{
  "crop_scale_min": 0.5,
  "mlp_ratio": 6,
  "head_dim": 64,
  "moe_every": 2,
  "beta2": 0.999,
  "decay_fraction": 0.3,
  "warmup_steps": 1330
}
Rows from block 7 of a small image classifier, named by matrix and row number. Rows with one number within an expert belong to one neuron, the router's apart. Each number is 50 + 10 x the weight over its row's rms, rounded and kept within 0 to 99. All counts start at 0.
Before each expert's rows are labels from the 100 images, of 14976, where the router gives the expert most weight on average: "responds to" is what is common among them; "place" is the part of the image that holds the peak. Only what is clearly more common there than usual is listed. The data: capsule endoscopy frames (Kvasir-Capsule). In brackets: how many of the 100.
# router: router (model.blocks.7.mlp.router.weight, 16x256), inputs 208-255
# up: expert up (model.blocks.7.mlp.up, 16x128x256), inputs 208-255
# down: expert down (model.blocks.7.mlp.down, 16x256x128, transposed), outputs 208-255

# expert 6
responds to: finding: pylorus (75)
place: top centre (53)
router.6:57 52 62 58 72 66 45 57 28 48 60 39 51 46 54 62 49 35 59 59 42 52 32 44 51 51 47 47 38 34 41 58 46 42 44 65 47 54 40 50 54 39 46 71 57 53 28 32
up.10:53 30 51 52 31 40 50 54 71 62 38 54 40 64 28 40 62 42 40 32 67 29 44 51 54 39 56 47 55 56 62 57 51 61 55 41 46 52 59 53 53 61 47 31 62 34 48 57
down.10:44 57 43 40 28 37 51 66 38 38 60 53 48 34 47 67 56 60 49 56 55 58 51 48 58 67 58 65 46 55 60 40 39 50 62 46 54 44 62 47 44 50 60 42 50 59 46 64
up.11:57 48 64 49 34 30 53 35 76 52 42 54 51 75 35 45 62 53 47 51 55 35 49 46 60 43 52 65 67 54 72 33 41 55 54 45 44 35 61 48 60 51 63 37 61 39 45 48
down.11:55 40 41 50 42 50 46 49 52 61 53 57 48 54 65 53 47 59 46 35 64 57 45 34 49 62 64 43 36 60 44 44 53 45 50 34 48 45 43 64 57 60 55 47 47 71 45 57
up.12:45 56 48 49 51 57 52 46 60 45 50 56 38 56 46 40 33 38 49 73 47 48 65 63 57 62 50 34 52 48 42 44 39 30 62 42 50 58 56 43 39 34 43 54 62 42 41 34
down.12:54 50 38 50 42 58 51 52 53 43 47 66 48 41 62 30 57 63 36 60 44 59 65 60 52 43 50 63 52 50 35 35 62 46 48 52 49 51 62 68 36 46 47 59 46 61 53 44
up.13:66 64 40 54 45 51 55 57 41 45 47 45 35 49 40 58 62 51 55 57 49 51 49 51 57 53 62 45 48 54 48 57 50 44 51 43 35 36 56 54 52 51 48 57 45 53 36 38
down.13:47 51 83 55 44 53 73 61 51 61 55 55 50 54 22 36 40 38 42 35 52 49 51 56 33 52 54 46 37 53 50 55 55 48 46 45 54 61 56 34 45 44 49 47 65 41 65 69
up.14:41 41 61 37 42 51 67 44 63 43 61 50 57 56 51 27 44 49 44 69 51 33 59 62 61 60 57 60 39 68 50 38 36 28 41 47 54 67 63 43 48 37 43 48 54 53 42 39
down.14:71 48 41 57 40 37 48 43 51 48 35 51 35 35 49 43 56 69 46 58 45 70 53 54 49 42 47 57 61 45 32 43 59 44 51 53 45 48 53 55 39 45 54 40 55 55 56 45
up.15:43 63 52 72 56 59 51 75 38 56 48 48 41 45 47 81 50 43 49 43 45 55 53 46 49 42 56 48 53 35 51 64 48 51 42 48 41 39 49 43 51 52 67 63 53 51 59 48
down.15:39 58 47 44 49 45 55 53 56 34 51 50 37 68 39 39 39 49 47 67 67 32 51 53 63 50 53 47 55 61 51 46 65 44 48 54 36 42 66 48 42 63 42 57 45 42 57 43
up.16:60 50 53 45 43 51 50 48 59 48 58 58 49 52 51 31 46 42 45 70 52 41 57 68 55 54 49 59 52 50 44 27 37 44 71 54 55 59 65 46 43 25 41 49 55 51 37 40
down.16:44 45 51 50 49 57 50 55 66 38 45 61 45 44 53 34 63 50 46 53 39 56 69 47 51 44 59 54 56 47 34 44 78 48 52 58 40 49 56 57 36 52 34 55 58 53 66 44
up.17:49 50 53 38 36 42 47 44 46 51 31 52 51 54 32 37 72 42 42 52 55 46 49 43 59 70 46 52 61 50 54 50 49 56 54 61 43 41 58 40 55 55 44 33 47 59 50 48
down.17:50 48 42 49 65 21 25 67 51 55 66 48 57 51 70 54 49 55 50 52 52 50 50 54 60 49 65 45 00 72 52 57 42 33 48 53 59 26 59 51 73 56 53 52 24 71 53 57
up.18:41 64 53 64 55 57 49 75 37 51 47 49 37 46 47 79 49 46 50 51 44 56 52 52 56 46 57 51 57 40 49 60 46 47 44 47 42 43 51 42 49 51 60 64 54 48 53 45
down.18:39 56 52 43 49 45 55 55 60 34 47 52 41 63 38 39 44 56 47 66 65 30 54 52 61 49 55 47 54 64 55 43 66 46 49 53 36 45 66 47 38 64 39 50 45 37 59 43
up.19:38 42 61 34 52 54 56 37 55 47 66 52 67 46 59 23 51 41 57 48 43 44 57 46 50 56 42 61 30 61 46 37 44 31 34 54 65 65 49 49 47 38 42 48 56 59 48 59
down.19:67 60 38 52 46 48 51 36 55 59 24 48 50 44 44 60 58 53 50 41 43 68 50 46 42 53 51 45 58 36 47 55 48 53 62 51 51 22 52 41 50 51 56 49 54 61 59 42
up.20:51 42 63 40 37 41 54 50 43 52 47 59 40 67 41 55 52 61 46 56 65 49 43 28 58 55 53 55 53 49 69 61 50 59 46 49 39 46 54 35 76 60 57 49 52 37 42 38
down.20:32 45 71 45 62 54 58 51 28 52 44 62 48 42 58 42 51 39 50 33 52 34 47 26 38 23 50 47 48 56 56 41 42 44 43 59 41 60 57 36 38 65 40 52 67 40 62 50
up.21:49 48 60 50 38 28 57 45 70 52 45 65 45 54 41 45 45 48 32 58 68 51 51 59 43 45 74 40 55 51 52 52 58 64 83 47 48 33 72 42 49 50 53 47 44 42 50 51
down.21:59 50 41 34 38 37 57 25 47 50 48 63 55 62 50 59 58 60 51 53 59 55 60 52 42 58 57 50 48 53 64 62 33 45 43 45 46 63 38 34 52 69 49 38 43 43 53 57
up.22:47 43 64 45 40 32 56 47 62 49 38 51 36 61 36 44 51 58 29 38 65 51 50 36 46 42 61 49 63 50 68 50 55 55 52 51 45 39 81 35 60 56 47 39 33 42 51 54
down.22:69 54 46 42 49 54 45 44 34 57 31 34 54 25 51 58 44 75 62 34 39 61 52 34 42 49 46 57 58 47 44 50 58 52 50 48 51 44 41 46 53 56 48 47 40 53 28 54
up.23:68 58 58 59 30 48 57 53 56 67 40 60 44 55 40 49 59 57 54 44 58 50 61 43 34 57 59 54 53 39 62 43 56 57 57 58 49 40 62 45 63 48 56 38 40 53 59 47
down.23:48 52 60 36 51 47 40 53 45 44 48 55 60 44 61 66 35 65 53 62 59 47 44 49 71 56 42 16 48 34 73 43 45 51 38 46 40 40 50 28 40 58 51 53 47 45 44 50
up.24:52 45 61 54 35 41 53 50 59 62 31 63 37 52 33 49 65 51 42 35 52 45 49 40 49 51 63 39 63 43 60 58 37 60 52 46 46 21 65 35 54 52 47 32 52 59 62 46
down.24:51 62 51 72 38 65 66 42 53 65 39 55 43 45 35 45 56 57 57 57 62 34 58 40 49 32 44 62 40 63 61 42 41 64 64 35 44 52 45 44 31 63 53 52 55 43 63 48
up.25:54 66 61 57 52 50 49 68 39 56 40 52 29 47 48 63 53 64 53 58 46 50 48 51 68 37 47 62 74 39 48 42 44 48 44 55 44 51 53 36 45 46 47 61 54 49 51 44
down.25:42 51 59 33 54 34 48 55 67 35 39 56 49 56 44 49 52 67 47 59 73 34 49 49 53 54 71 49 51 60 63 44 77 53 49 48 39 44 61 47 34 64 34 41 42 38 52 50
up.26:34 58 50 61 56 56 51 69 41 42 44 49 32 51 44 78 41 45 49 52 48 57 58 52 49 55 59 40 53 35 53 71 55 45 39 45 38 43 47 46 46 60 65 59 55 42 60 46
down.26:42 58 40 52 47 50 61 56 49 44 57 46 36 60 40 42 53 48 56 72 50 34 45 60 73 39 36 56 54 48 43 55 58 49 46 62 31 38 56 53 43 54 52 70 60 43 65 33
up.27:51 68 56 59 53 53 49 74 39 55 40 57 33 50 46 68 48 53 50 54 47 53 52 51 63 39 47 57 71 31 52 46 43 51 52 53 45 49 56 38 44 48 57 61 50 42 52 43
down.27:40 53 53 34 48 44 48 52 69 32 49 52 51 54 50 37 54 59 46 61 66 34 52 51 57 58 69 50 46 58 59 39 78 44 52 58 41 37 68 49 34 56 37 52 48 41 56 47
up.28:42 66 50 68 57 58 47 76 38 51 47 53 38 47 48 80 49 47 51 51 45 55 52 49 55 45 58 51 56 37 50 57 48 46 44 47 41 42 50 44 49 49 62 65 51 45 52 44
down.28:40 58 50 39 48 47 58 52 62 35 49 51 41 64 41 37 46 53 48 69 64 32 53 49 61 50 57 47 55 61 53 43 67 43 50 54 35 40 67 47 38 65 40 52 46 39 61 46
up.29:46 65 45 69 55 63 48 68 47 46 48 54 35 50 47 68 38 35 47 57 44 53 63 58 53 49 54 38 55 34 47 58 44 50 60 42 44 48 51 46 42 42 51 62 56 41 47 36
down.29:43 46 47 44 44 56 54 56 55 36 52 56 47 51 53 34 58 61 49 71 51 40 56 58 60 51 58 59 54 51 45 40 68 44 49 59 37 41 64 55 37 52 45 62 50 51 63 37
up.30:62 48 67 39 54 53 53 34 58 53 62 49 60 42 56 24 45 37 47 62 48 49 44 61 49 51 42 46 47 48 39 33 43 44 61 65 64 60 56 47 36 35 32 48 53 54 37 53
down.30:59 51 31 49 43 52 44 48 45 45 43 52 41 42 55 56 73 55 61 43 41 72 60 35 47 52 49 56 57 42 39 52 62 48 52 56 45 34 48 60 48 55 51 48 61 55 62 46
up.31:39 54 46 52 54 65 50 66 48 35 54 43 48 57 47 55 33 37 51 64 47 47 74 64 53 61 65 34 38 47 48 65 50 23 42 45 46 55 52 45 46 38 49 57 62 38 43 20
down.31:64 57 36 54 45 54 54 48 42 62 46 45 49 51 52 31 71 67 54 60 36 43 46 55 60 30 23 77 64 42 43 39 38 52 46 59 47 47 54 58 47 51 59 64 47 59 63 45

# expert 8
responds to: finding: ileocecal valve (35); finding: reduced mucosal view (30)
place: top right (33)
router.8:39 52 36 48 49 48 47 55 53 68 57 54 61 43 58 57 70 40 49 40 52 56 44 53 51 41 40 63 55 62 46 45 62 82 52 39 57 54 46 66 38 59 46 55 44 58 58 66
up.10:49 44 48 54 54 39 44 67 54 41 60 51 33 65 39 71 50 44 57 55 50 51 52 32 63 58 68 50 62 38 54 67 65 60 47 57 30 49 50 42 57 42 48 53 41 44 56 42
down.10:52 36 44 30 53 55 32 48 50 45 53 59 52 53 51 45 51 57 52 55 49 58 59 53 57 56 52 48 60 52 48 37 48 45 52 59 55 57 69 34 33 61 50 66 68 45 55 52
up.11:42 54 50 53 53 73 50 60 51 51 42 55 20 70 29 54 40 46 56 49 47 44 55 40 50 51 58 49 51 43 63 68 57 51 46 47 33 55 43 43 53 52 43 48 45 24 53 34
down.11:45 50 63 39 51 41 58 41 43 39 70 54 54 63 65 57 54 52 46 55 62 43 38 44 64 50 56 54 47 43 56 50 43 39 47 58 40 46 55 34 68 53 43 44 35 44 39 54
up.12:50 49 57 56 52 64 55 48 50 49 62 50 53 59 42 61 44 34 29 54 65 37 51 67 59 59 57 50 26 47 62 63 33 65 56 38 48 64 58 44 64 46 56 54 38 44 49 43
down.12:40 51 64 39 50 52 56 43 53 50 55 53 36 50 48 36 48 49 30 33 58 52 70 51 29 64 60 31 45 56 38 48 47 35 48 48 51 42 64 54 64 51 43 48 53 42 44 63
up.13:45 48 62 61 52 42 55 54 46 48 58 48 50 66 26 70 47 35 45 41 55 43 46 38 49 60 59 37 42 37 53 58 51 44 57 53 38 38 60 37 71 52 45 51 52 52 51 39
down.13:58 49 48 48 54 49 51 46 51 50 45 44 41 55 56 46 66 69 55 58 44 54 50 45 63 37 40 65 68 55 56 46 47 46 38 63 58 58 47 36 47 54 60 47 44 60 49 41
up.14:48 42 55 62 37 49 68 50 63 58 44 59 44 67 31 57 37 41 50 46 54 28 52 46 50 61 59 48 41 50 68 73 44 48 60 35 42 49 51 43 46 54 45 44 57 48 51 47
down.14:54 48 39 53 60 56 55 49 48 61 43 43 62 63 45 70 59 35 47 46 49 50 52 40 48 36 47 63 48 50 57 53 42 61 45 40 33 55 40 47 48 74 57 51 61 46 47 50
up.15:57 66 53 63 77 54 36 57 39 65 57 39 53 44 56 72 51 45 56 43 41 60 39 39 49 32 47 50 65 30 51 56 52 70 46 71 41 45 43 43 43 48 38 64 38 50 53 53
down.15:46 45 64 56 45 53 68 49 48 57 45 62 46 49 42 46 42 51 56 43 49 46 68 50 46 50 59 59 51 46 57 46 52 30 36 56 47 59 56 39 30 49 44 51 68 40 58 56
up.16:46 45 59 53 60 37 61 44 53 56 63 57 50 61 41 48 58 31 44 46 48 49 37 35 52 51 59 37 54 37 50 61 43 51 46 52 46 43 57 50 59 51 54 66 59 53 61 43
down.16:60 40 50 43 63 65 57 39 46 46 56 53 57 51 72 48 28 56 66 65 34 60 61 53 57 46 54 57 55 46 53 48 47 52 47 53 55 64 54 38 38 44 55 60 57 45 45 44
up.17:52 64 58 61 56 79 57 43 60 60 45 53 54 43 52 53 31 41 31 39 68 52 58 65 34 43 46 42 52 47 59 51 42 65 69 54 61 45 67 32 35 48 65 59 45 55 52 46
down.17:42 42 46 66 56 65 51 51 57 68 53 47 63 56 42 46 42 29 53 42 44 47 58 39 36 49 39 41 39 58 45 63 50 47 50 38 53 60 42 55 44 46 42 54 72 47 59 59
up.18:47 59 27 69 45 51 62 52 57 50 37 59 42 54 17 38 57 44 40 60 46 51 58 53 45 67 59 47 41 53 50 48 40 49 68 44 45 41 60 55 66 33 51 39 46 60 40 35
down.18:48 49 64 61 48 68 42 58 52 45 44 46 34 45 56 42 55 48 37 55 69 43 51 61 41 48 48 61 55 48 52 62 67 57 78 51 34 50 67 47 39 50 37 44 63 40 51 37
up.19:32 41 58 32 55 60 42 34 52 42 73 40 62 52 53 60 56 34 41 45 54 44 35 47 52 62 44 48 37 58 44 50 50 59 53 51 60 61 45 51 48 60 47 59 48 39 39 54
down.19:40 53 69 55 48 62 63 58 49 54 63 54 56 59 50 43 51 30 35 35 51 45 58 46 32 59 48 34 38 62 36 63 48 46 51 40 54 47 51 60 67 47 36 54 61 57 55 58
up.20:48 49 72 74 54 42 72 56 45 44 56 51 49 53 36 66 45 46 53 35 41 42 48 41 47 61 63 37 46 39 55 64 42 45 63 56 40 40 54 38 53 47 54 53 50 40 57 49
down.20:48 61 56 47 58 62 57 59 63 56 28 51 49 46 53 41 43 53 48 60 39 56 76 61 51 37 57 45 45 64 54 58 61 51 41 48 54 53 54 43 48 54 51 49 42 52 63 27
up.21:48 53 70 60 43 48 52 39 49 55 43 51 40 55 28 69 42 38 42 48 51 49 46 33 57 39 64 36 49 42 68 55 49 52 49 49 45 39 52 45 64 60 45 41 46 55 48 48
down.21:44 42 60 44 34 37 52 56 56 66 37 35 34 51 69 44 48 49 45 52 48 53 49 40 46 44 49 57 58 54 72 48 41 50 38 62 53 48 56 65 46 39 45 57 71 49 51 50
up.22:57 35 37 58 54 41 51 38 65 56 60 55 57 58 51 52 65 39 48 37 57 36 37 34 53 34 51 40 47 47 34 53 66 68 54 51 48 40 46 57 62 53 40 49 37 55 55 51
down.22:50 49 46 62 62 77 35 51 51 53 57 46 52 35 58 48 51 35 52 45 45 62 55 44 38 58 44 40 39 50 27 49 65 51 60 65 68 57 39 55 36 40 51 56 58 68 43 57
up.23:38 67 52 67 66 62 63 63 54 43 57 51 44 50 46 65 23 36 49 56 38 56 69 57 49 61 62 31 39 41 41 58 41 45 50 46 45 41 49 44 52 25 63 57 44 48 54 38
down.23:56 48 61 47 55 69 43 48 43 58 56 51 51 45 48 47 51 43 61 46 29 55 65 39 54 44 47 56 49 42 50 50 56 38 32 69 53 73 40 36 41 44 42 66 59 49 49 50
up.24:48 44 45 59 62 46 42 51 50 57 73 37 61 51 49 55 63 33 58 43 51 50 38 33 51 44 54 51 49 44 37 52 67 72 61 64 52 43 49 59 55 41 42 57 33 51 58 50
down.24:43 54 60 70 44 70 64 62 48 68 55 57 63 45 65 50 42 38 44 40 48 42 54 41 43 37 46 60 41 53 56 48 46 60 57 48 62 63 50 44 25 39 55 64 58 58 61 61
up.25:39 41 53 49 45 45 59 53 47 30 66 53 46 55 33 72 50 41 47 57 62 51 53 43 53 63 72 51 34 48 51 50 53 37 66 49 39 40 59 53 69 33 44 43 39 53 50 43
down.25:32 59 48 46 53 57 48 69 44 48 36 39 40 57 55 30 52 40 46 55 34 60 59 42 46 47 48 34 56 69 36 56 50 51 46 57 45 42 54 60 52 52 48 76 57 49 56 46
up.26:46 48 68 69 49 40 61 53 62 48 57 62 47 61 28 55 52 45 53 45 40 36 47 34 47 60 77 49 48 45 50 52 57 41 50 50 44 38 50 40 51 49 37 54 58 64 57 42
down.26:40 45 52 50 33 60 49 40 49 64 66 51 75 55 49 47 48 34 51 42 40 41 51 44 52 52 52 59 35 37 47 45 51 46 59 40 47 44 46 50 46 59 41 47 68 61 53 64
up.27:53 54 52 54 50 51 62 51 54 44 49 45 43 61 28 60 37 41 50 55 56 47 55 36 54 67 63 47 44 43 48 66 52 43 55 47 33 43 50 49 66 44 36 48 44 50 54 38
down.27:37 44 32 40 44 67 36 60 47 30 50 46 46 80 49 49 51 73 68 62 54 55 52 37 58 57 32 59 54 62 54 60 44 49 32 65 36 64 40 51 47 69 67 60 47 34 47 46
up.28:48 59 34 45 50 55 56 33 54 53 63 44 64 46 58 44 62 45 45 42 54 43 58 43 42 46 47 49 35 52 47 49 39 54 51 60 59 37 52 52 59 44 48 44 40 67 41 42
down.28:59 48 64 56 48 60 49 46 50 57 53 63 52 42 51 43 63 54 44 42 48 46 42 50 42 53 51 42 40 59 35 31 65 42 56 45 68 48 53 55 46 42 33 54 57 57 39 59
up.29:59 69 64 58 67 73 53 50 52 54 43 55 55 49 52 52 33 42 29 56 59 51 50 71 37 36 51 40 52 44 45 49 47 60 64 62 62 39 68 48 51 42 60 59 39 45 49 40
down.29:47 40 47 64 58 60 43 53 67 63 49 55 57 52 49 44 49 36 52 27 51 48 59 40 18 46 52 32 45 57 40 54 64 51 55 37 53 56 39 66 49 48 45 45 63 47 62 63
up.30:39 55 57 68 62 61 63 68 43 49 56 37 41 52 43 68 39 32 56 57 39 55 58 28 51 51 62 43 42 36 54 69 46 56 54 62 31 48 48 43 55 37 50 63 52 53 59 41
down.30:53 42 52 44 48 63 34 48 51 58 47 59 54 40 51 44 64 51 53 46 36 59 60 55 49 52 51 57 57 50 54 32 53 45 41 56 61 69 47 44 28 49 44 54 53 51 42 58
up.31:41 48 63 68 43 60 74 52 68 48 52 53 39 64 41 56 33 53 50 45 40 28 59 46 45 66 51 45 46 43 57 54 36 40 62 52 47 36 52 48 56 37 40 37 56 34 57 46
down.31:78 57 60 57 42 71 46 51 62 56 48 54 49 57 61 39 22 47 61 58 64 41 61 47 43 44 63 50 55 40 31 32 35 47 43 42 44 34 56 39 59 57 45 53 06 55 33 50

# expert 10
responds to: finding: blood fresh (52); finding: ileocecal valve (47)
place: top right (38)
router.10:57 50 45 39 40 43 53 51 64 26 43 65 48 77 49 34 49 59 45 65 62 35 62 59 61 59 55 52 55 56 50 41 49 33 49 43 51 51 66 50 51 47 46 40 43 36 45 30
up.10:52 57 65 43 48 48 55 45 44 31 54 44 44 62 36 66 46 45 31 46 61 46 58 40 49 51 55 43 56 47 59 62 41 52 45 51 33 33 54 25 56 51 41 62 40 48 42 40
down.10:60 48 53 55 49 71 50 45 37 67 40 43 65 51 41 43 44 42 61 59 48 50 43 32 58 36 29 62 52 58 50 55 54 57 41 52 40 67 38 54 38 56 49 53 48 50 46 34
up.11:52 46 45 40 46 52 38 63 58 25 50 66 48 58 53 51 51 54 50 55 61 48 60 50 57 68 56 58 55 50 61 45 49 40 61 51 51 58 58 50 43 59 44 46 41 34 30 32
down.11:23 42 64 49 59 77 66 59 42 40 53 44 50 59 35 52 40 31 61 53 38 56 60 33 57 57 51 48 39 57 49 73 49 47 50 53 41 67 40 43 52 56 61 49 62 43 62 52
up.12:53 45 59 56 44 48 70 34 58 68 62 51 60 50 53 44 47 45 37 48 51 47 60 51 43 42 51 47 33 53 33 52 40 44 42 44 56 45 61 37 50 31 54 47 60 80 69 60
down.12:60 36 34 54 48 43 42 44 50 50 44 45 61 34 61 61 56 62 43 42 60 63 48 56 34 61 57 37 35 51 49 56 67 63 58 44 61 39 42 68 55 43 70 53 46 60 53 59
up.13:55 48 48 42 47 47 39 62 55 28 40 64 44 73 46 48 52 53 42 53 72 41 51 53 54 58 60 54 58 50 66 43 53 50 58 47 47 57 57 53 51 62 40 44 42 22 34 31
down.13:23 51 61 50 61 75 71 60 39 44 55 47 48 64 34 51 40 38 71 51 44 48 52 33 60 46 42 55 44 56 55 70 42 49 49 52 39 71 38 47 54 60 56 49 54 32 61 46
up.14:63 60 61 69 49 56 74 48 50 51 31 50 38 41 20 53 34 51 46 43 44 48 53 45 42 42 51 36 53 42 46 59 49 47 60 46 40 38 61 41 57 28 52 42 37 82 53 45
down.14:45 43 46 38 41 51 68 39 47 53 57 54 51 53 40 62 49 44 52 37 49 49 44 38 49 44 48 54 46 45 45 57 45 36 40 32 40 37 45 49 71 56 60 54 36 52 39 63
up.15:52 49 49 42 45 60 38 45 46 60 38 47 52 56 39 53 64 43 48 51 44 40 49 44 55 32 42 45 61 57 55 54 43 56 50 39 28 51 33 52 49 62 38 69 48 47 43 37
down.15:60 46 30 58 61 52 40 38 51 49 52 52 75 49 61 46 43 57 68 55 57 41 54 40 53 51 39 54 45 37 64 50 57 52 45 55 52 48 44 54 55 51 54 41 37 43 65 30
up.16:50 41 56 50 50 55 61 33 53 56 71 42 57 53 50 42 53 40 48 47 43 45 47 45 45 54 52 43 30 53 23 52 46 37 45 54 54 44 52 48 63 33 44 51 64 75 47 52
down.16:57 41 38 55 44 35 30 44 51 50 46 43 60 29 69 62 58 66 40 47 62 59 42 49 43 57 53 43 41 46 57 40 68 60 54 49 61 35 42 56 48 48 63 52 40 61 46 59
up.17:58 68 51 66 54 57 55 56 44 31 47 53 29 52 34 61 32 45 41 44 56 56 56 42 40 47 56 34 51 38 42 75 56 45 55 59 34 33 56 45 62 41 51 44 29 44 46 36
down.17:51 52 53 42 42 57 37 46 44 55 40 39 70 57 39 62 47 51 79 50 41 55 41 44 48 42 26 58 39 58 49 44 52 53 48 67 49 53 37 49 28 60 63 60 48 50 45 50
up.18:55 55 46 51 57 36 53 57 51 47 44 53 30 47 43 31 52 51 37 47 50 45 35 45 63 48 99 59 43 42 52 46 46 49 54 48 47 46 49 42 67 44 42 49 68 49 49 47
down.18:51 40 63 70 53 37 50 56 49 41 55 51 43 51 51 49 58 55 63 50 47 53 55 30 66 58 37 58 52 56 48 48 47 30 47 49 48 51 46 56 67 50 52 70 51 43 42 62
up.19:54 60 46 53 47 38 39 52 51 61 13 53 42 59 49 44 45 59 58 50 60 47 43 57 53 38 39 50 70 52 64 49 50 62 34 36 47 55 45 49 49 67 57 43 46 38 58 63
down.19:55 52 37 70 63 61 49 50 38 55 36 51 51 55 42 60 36 59 57 45 66 62 30 51 44 50 46 46 47 47 47 61 54 65 63 36 55 46 33 69 65 54 81 59 35 42 56 46
up.20:55 43 46 38 49 56 43 55 53 28 61 59 51 53 54 50 54 48 46 58 48 47 63 51 55 70 55 55 42 53 42 46 47 35 66 52 53 59 58 54 45 44 38 50 50 45 28 34
down.20:25 43 65 44 55 73 55 58 44 40 61 42 53 54 42 51 47 35 61 54 38 54 66 37 53 56 55 42 41 51 50 66 53 43 45 58 44 64 42 38 48 56 58 43 62 47 62 55
up.21:54 59 48 51 48 38 37 54 49 60 17 53 41 55 50 45 45 60 57 49 60 45 44 56 53 39 40 52 73 52 69 47 51 62 37 35 49 56 46 52 48 72 56 41 45 32 58 61
down.21:56 51 38 68 66 67 57 54 35 52 39 48 50 58 38 61 38 54 65 45 64 61 30 54 50 53 47 47 44 48 49 66 51 63 60 41 52 51 37 67 65 52 79 62 40 40 55 45
up.22:56 56 57 52 43 39 52 37 56 50 64 62 60 39 62 41 39 51 54 50 46 38 56 40 45 47 56 57 38 47 68 41 43 32 39 59 61 49 55 29 51 35 46 42 44 72 52 51
down.22:58 37 46 38 47 61 50 53 44 47 38 52 47 38 50 53 47 52 48 53 53 75 46 63 38 77 58 36 38 58 45 56 65 49 52 34 58 57 43 61 49 48 76 43 53 51 42 59
up.23:57 62 55 71 57 64 53 51 44 52 38 45 27 51 13 52 44 48 45 46 41 56 49 41 39 49 54 46 48 43 46 54 41 30 47 69 41 40 51 52 53 41 42 55 58 50 48 39
down.23:67 64 47 62 62 46 43 35 55 47 57 45 52 46 62 40 43 51 39 53 63 39 51 73 49 46 54 24 52 42 46 48 48 47 55 27 56 45 51 44 45 46 38 48 45 51 51 47
up.24:51 45 53 56 44 46 66 35 55 62 63 47 59 55 54 47 49 49 42 50 53 46 59 51 50 42 48 47 36 54 34 50 43 42 37 45 54 47 56 41 52 31 54 49 56 76 74 55
down.24:63 43 37 61 46 48 46 40 53 56 38 45 59 31 60 58 50 63 41 42 56 63 53 55 32 54 55 35 40 49 49 56 61 66 54 42 59 38 48 64 53 41 72 49 45 63 61 57
up.25:50 36 48 45 43 59 58 46 59 39 66 52 56 60 52 44 56 47 45 54 45 45 69 52 50 70 55 51 26 57 29 51 45 29 57 46 52 51 57 54 51 35 39 52 63 56 38 36
down.25:34 42 56 38 45 55 44 53 50 36 60 45 52 44 55 61 60 39 46 53 45 55 59 36 50 57 67 46 43 42 51 53 57 43 46 62 48 44 46 40 51 54 54 46 55 60 50 52
up.26:48 46 48 46 57 48 50 51 67 46 60 61 59 51 60 42 31 46 52 44 53 42 68 58 48 51 52 51 44 53 45 53 58 41 40 43 65 59 43 57 51 50 50 37 51 34 67 61
down.26:35 43 42 34 35 42 50 72 25 31 58 43 44 46 47 67 55 41 54 65 47 56 43 44 55 65 62 55 44 53 59 69 51 52 47 46 41 50 41 52 56 61 68 50 59 45 37 59
up.27:51 54 53 62 43 54 58 69 41 53 49 32 36 60 31 52 58 48 51 51 48 55 51 42 46 64 66 36 39 46 26 60 48 44 41 64 36 45 51 44 48 55 54 53 45 57 42 45
down.27:44 56 51 48 52 49 49 33 45 50 58 52 94 23 47 54 41 34 48 45 39 44 54 52 45 45 41 35 48 41 40 47 48 42 56 53 50 57 41 52 55 53 49 78 58 53 51 54
up.28:72 40 53 47 45 50 48 43 65 49 58 56 61 60 53 42 51 44 36 45 54 35 69 54 43 44 54 50 44 52 47 47 48 49 65 47 64 50 52 50 42 44 37 40 50 49 38 40
down.28:20 33 58 43 49 54 48 61 46 42 65 41 57 46 40 62 52 33 54 54 45 53 51 30 49 59 54 44 34 51 62 65 58 47 54 50 44 53 43 40 41 57 61 40 67 45 60 60
up.29:54 52 76 51 53 54 63 39 61 67 56 58 56 50 48 47 47 36 30 50 41 41 41 51 48 39 61 40 52 51 28 52 30 40 51 43 52 39 68 25 52 41 39 63 65 66 49 52
down.29:53 36 35 59 35 37 48 42 54 42 60 42 70 47 50 54 49 56 49 45 67 40 48 37 45 55 56 56 30 46 75 54 47 59 61 50 49 35 46 57 62 57 50 37 47 54 58 50
up.30:55 58 43 47 47 34 35 58 53 50 22 61 44 56 55 44 46 63 61 51 64 43 41 56 55 44 44 56 71 52 76 43 53 60 42 40 55 57 47 53 46 73 56 36 36 31 50 55
down.30:44 51 48 65 67 73 61 62 36 50 41 49 45 66 27 59 36 44 69 52 54 65 37 48 54 56 47 44 45 51 47 74 49 54 58 40 46 60 37 60 62 53 78 58 45 34 59 42
up.31:55 51 53 46 52 55 49 39 63 49 58 57 54 53 59 43 43 44 42 46 42 46 73 50 42 42 50 47 51 54 40 49 34 41 53 39 59 54 47 41 46 49 46 45 60 54 51 48
down.31:39 30 47 36 41 46 49 60 35 39 65 45 60 58 37 63 60 43 49 58 56 50 46 37 54 66 65 59 28 54 64 55 53 48 48 45 44 56 47 51 55 54 53 46 53 50 39 58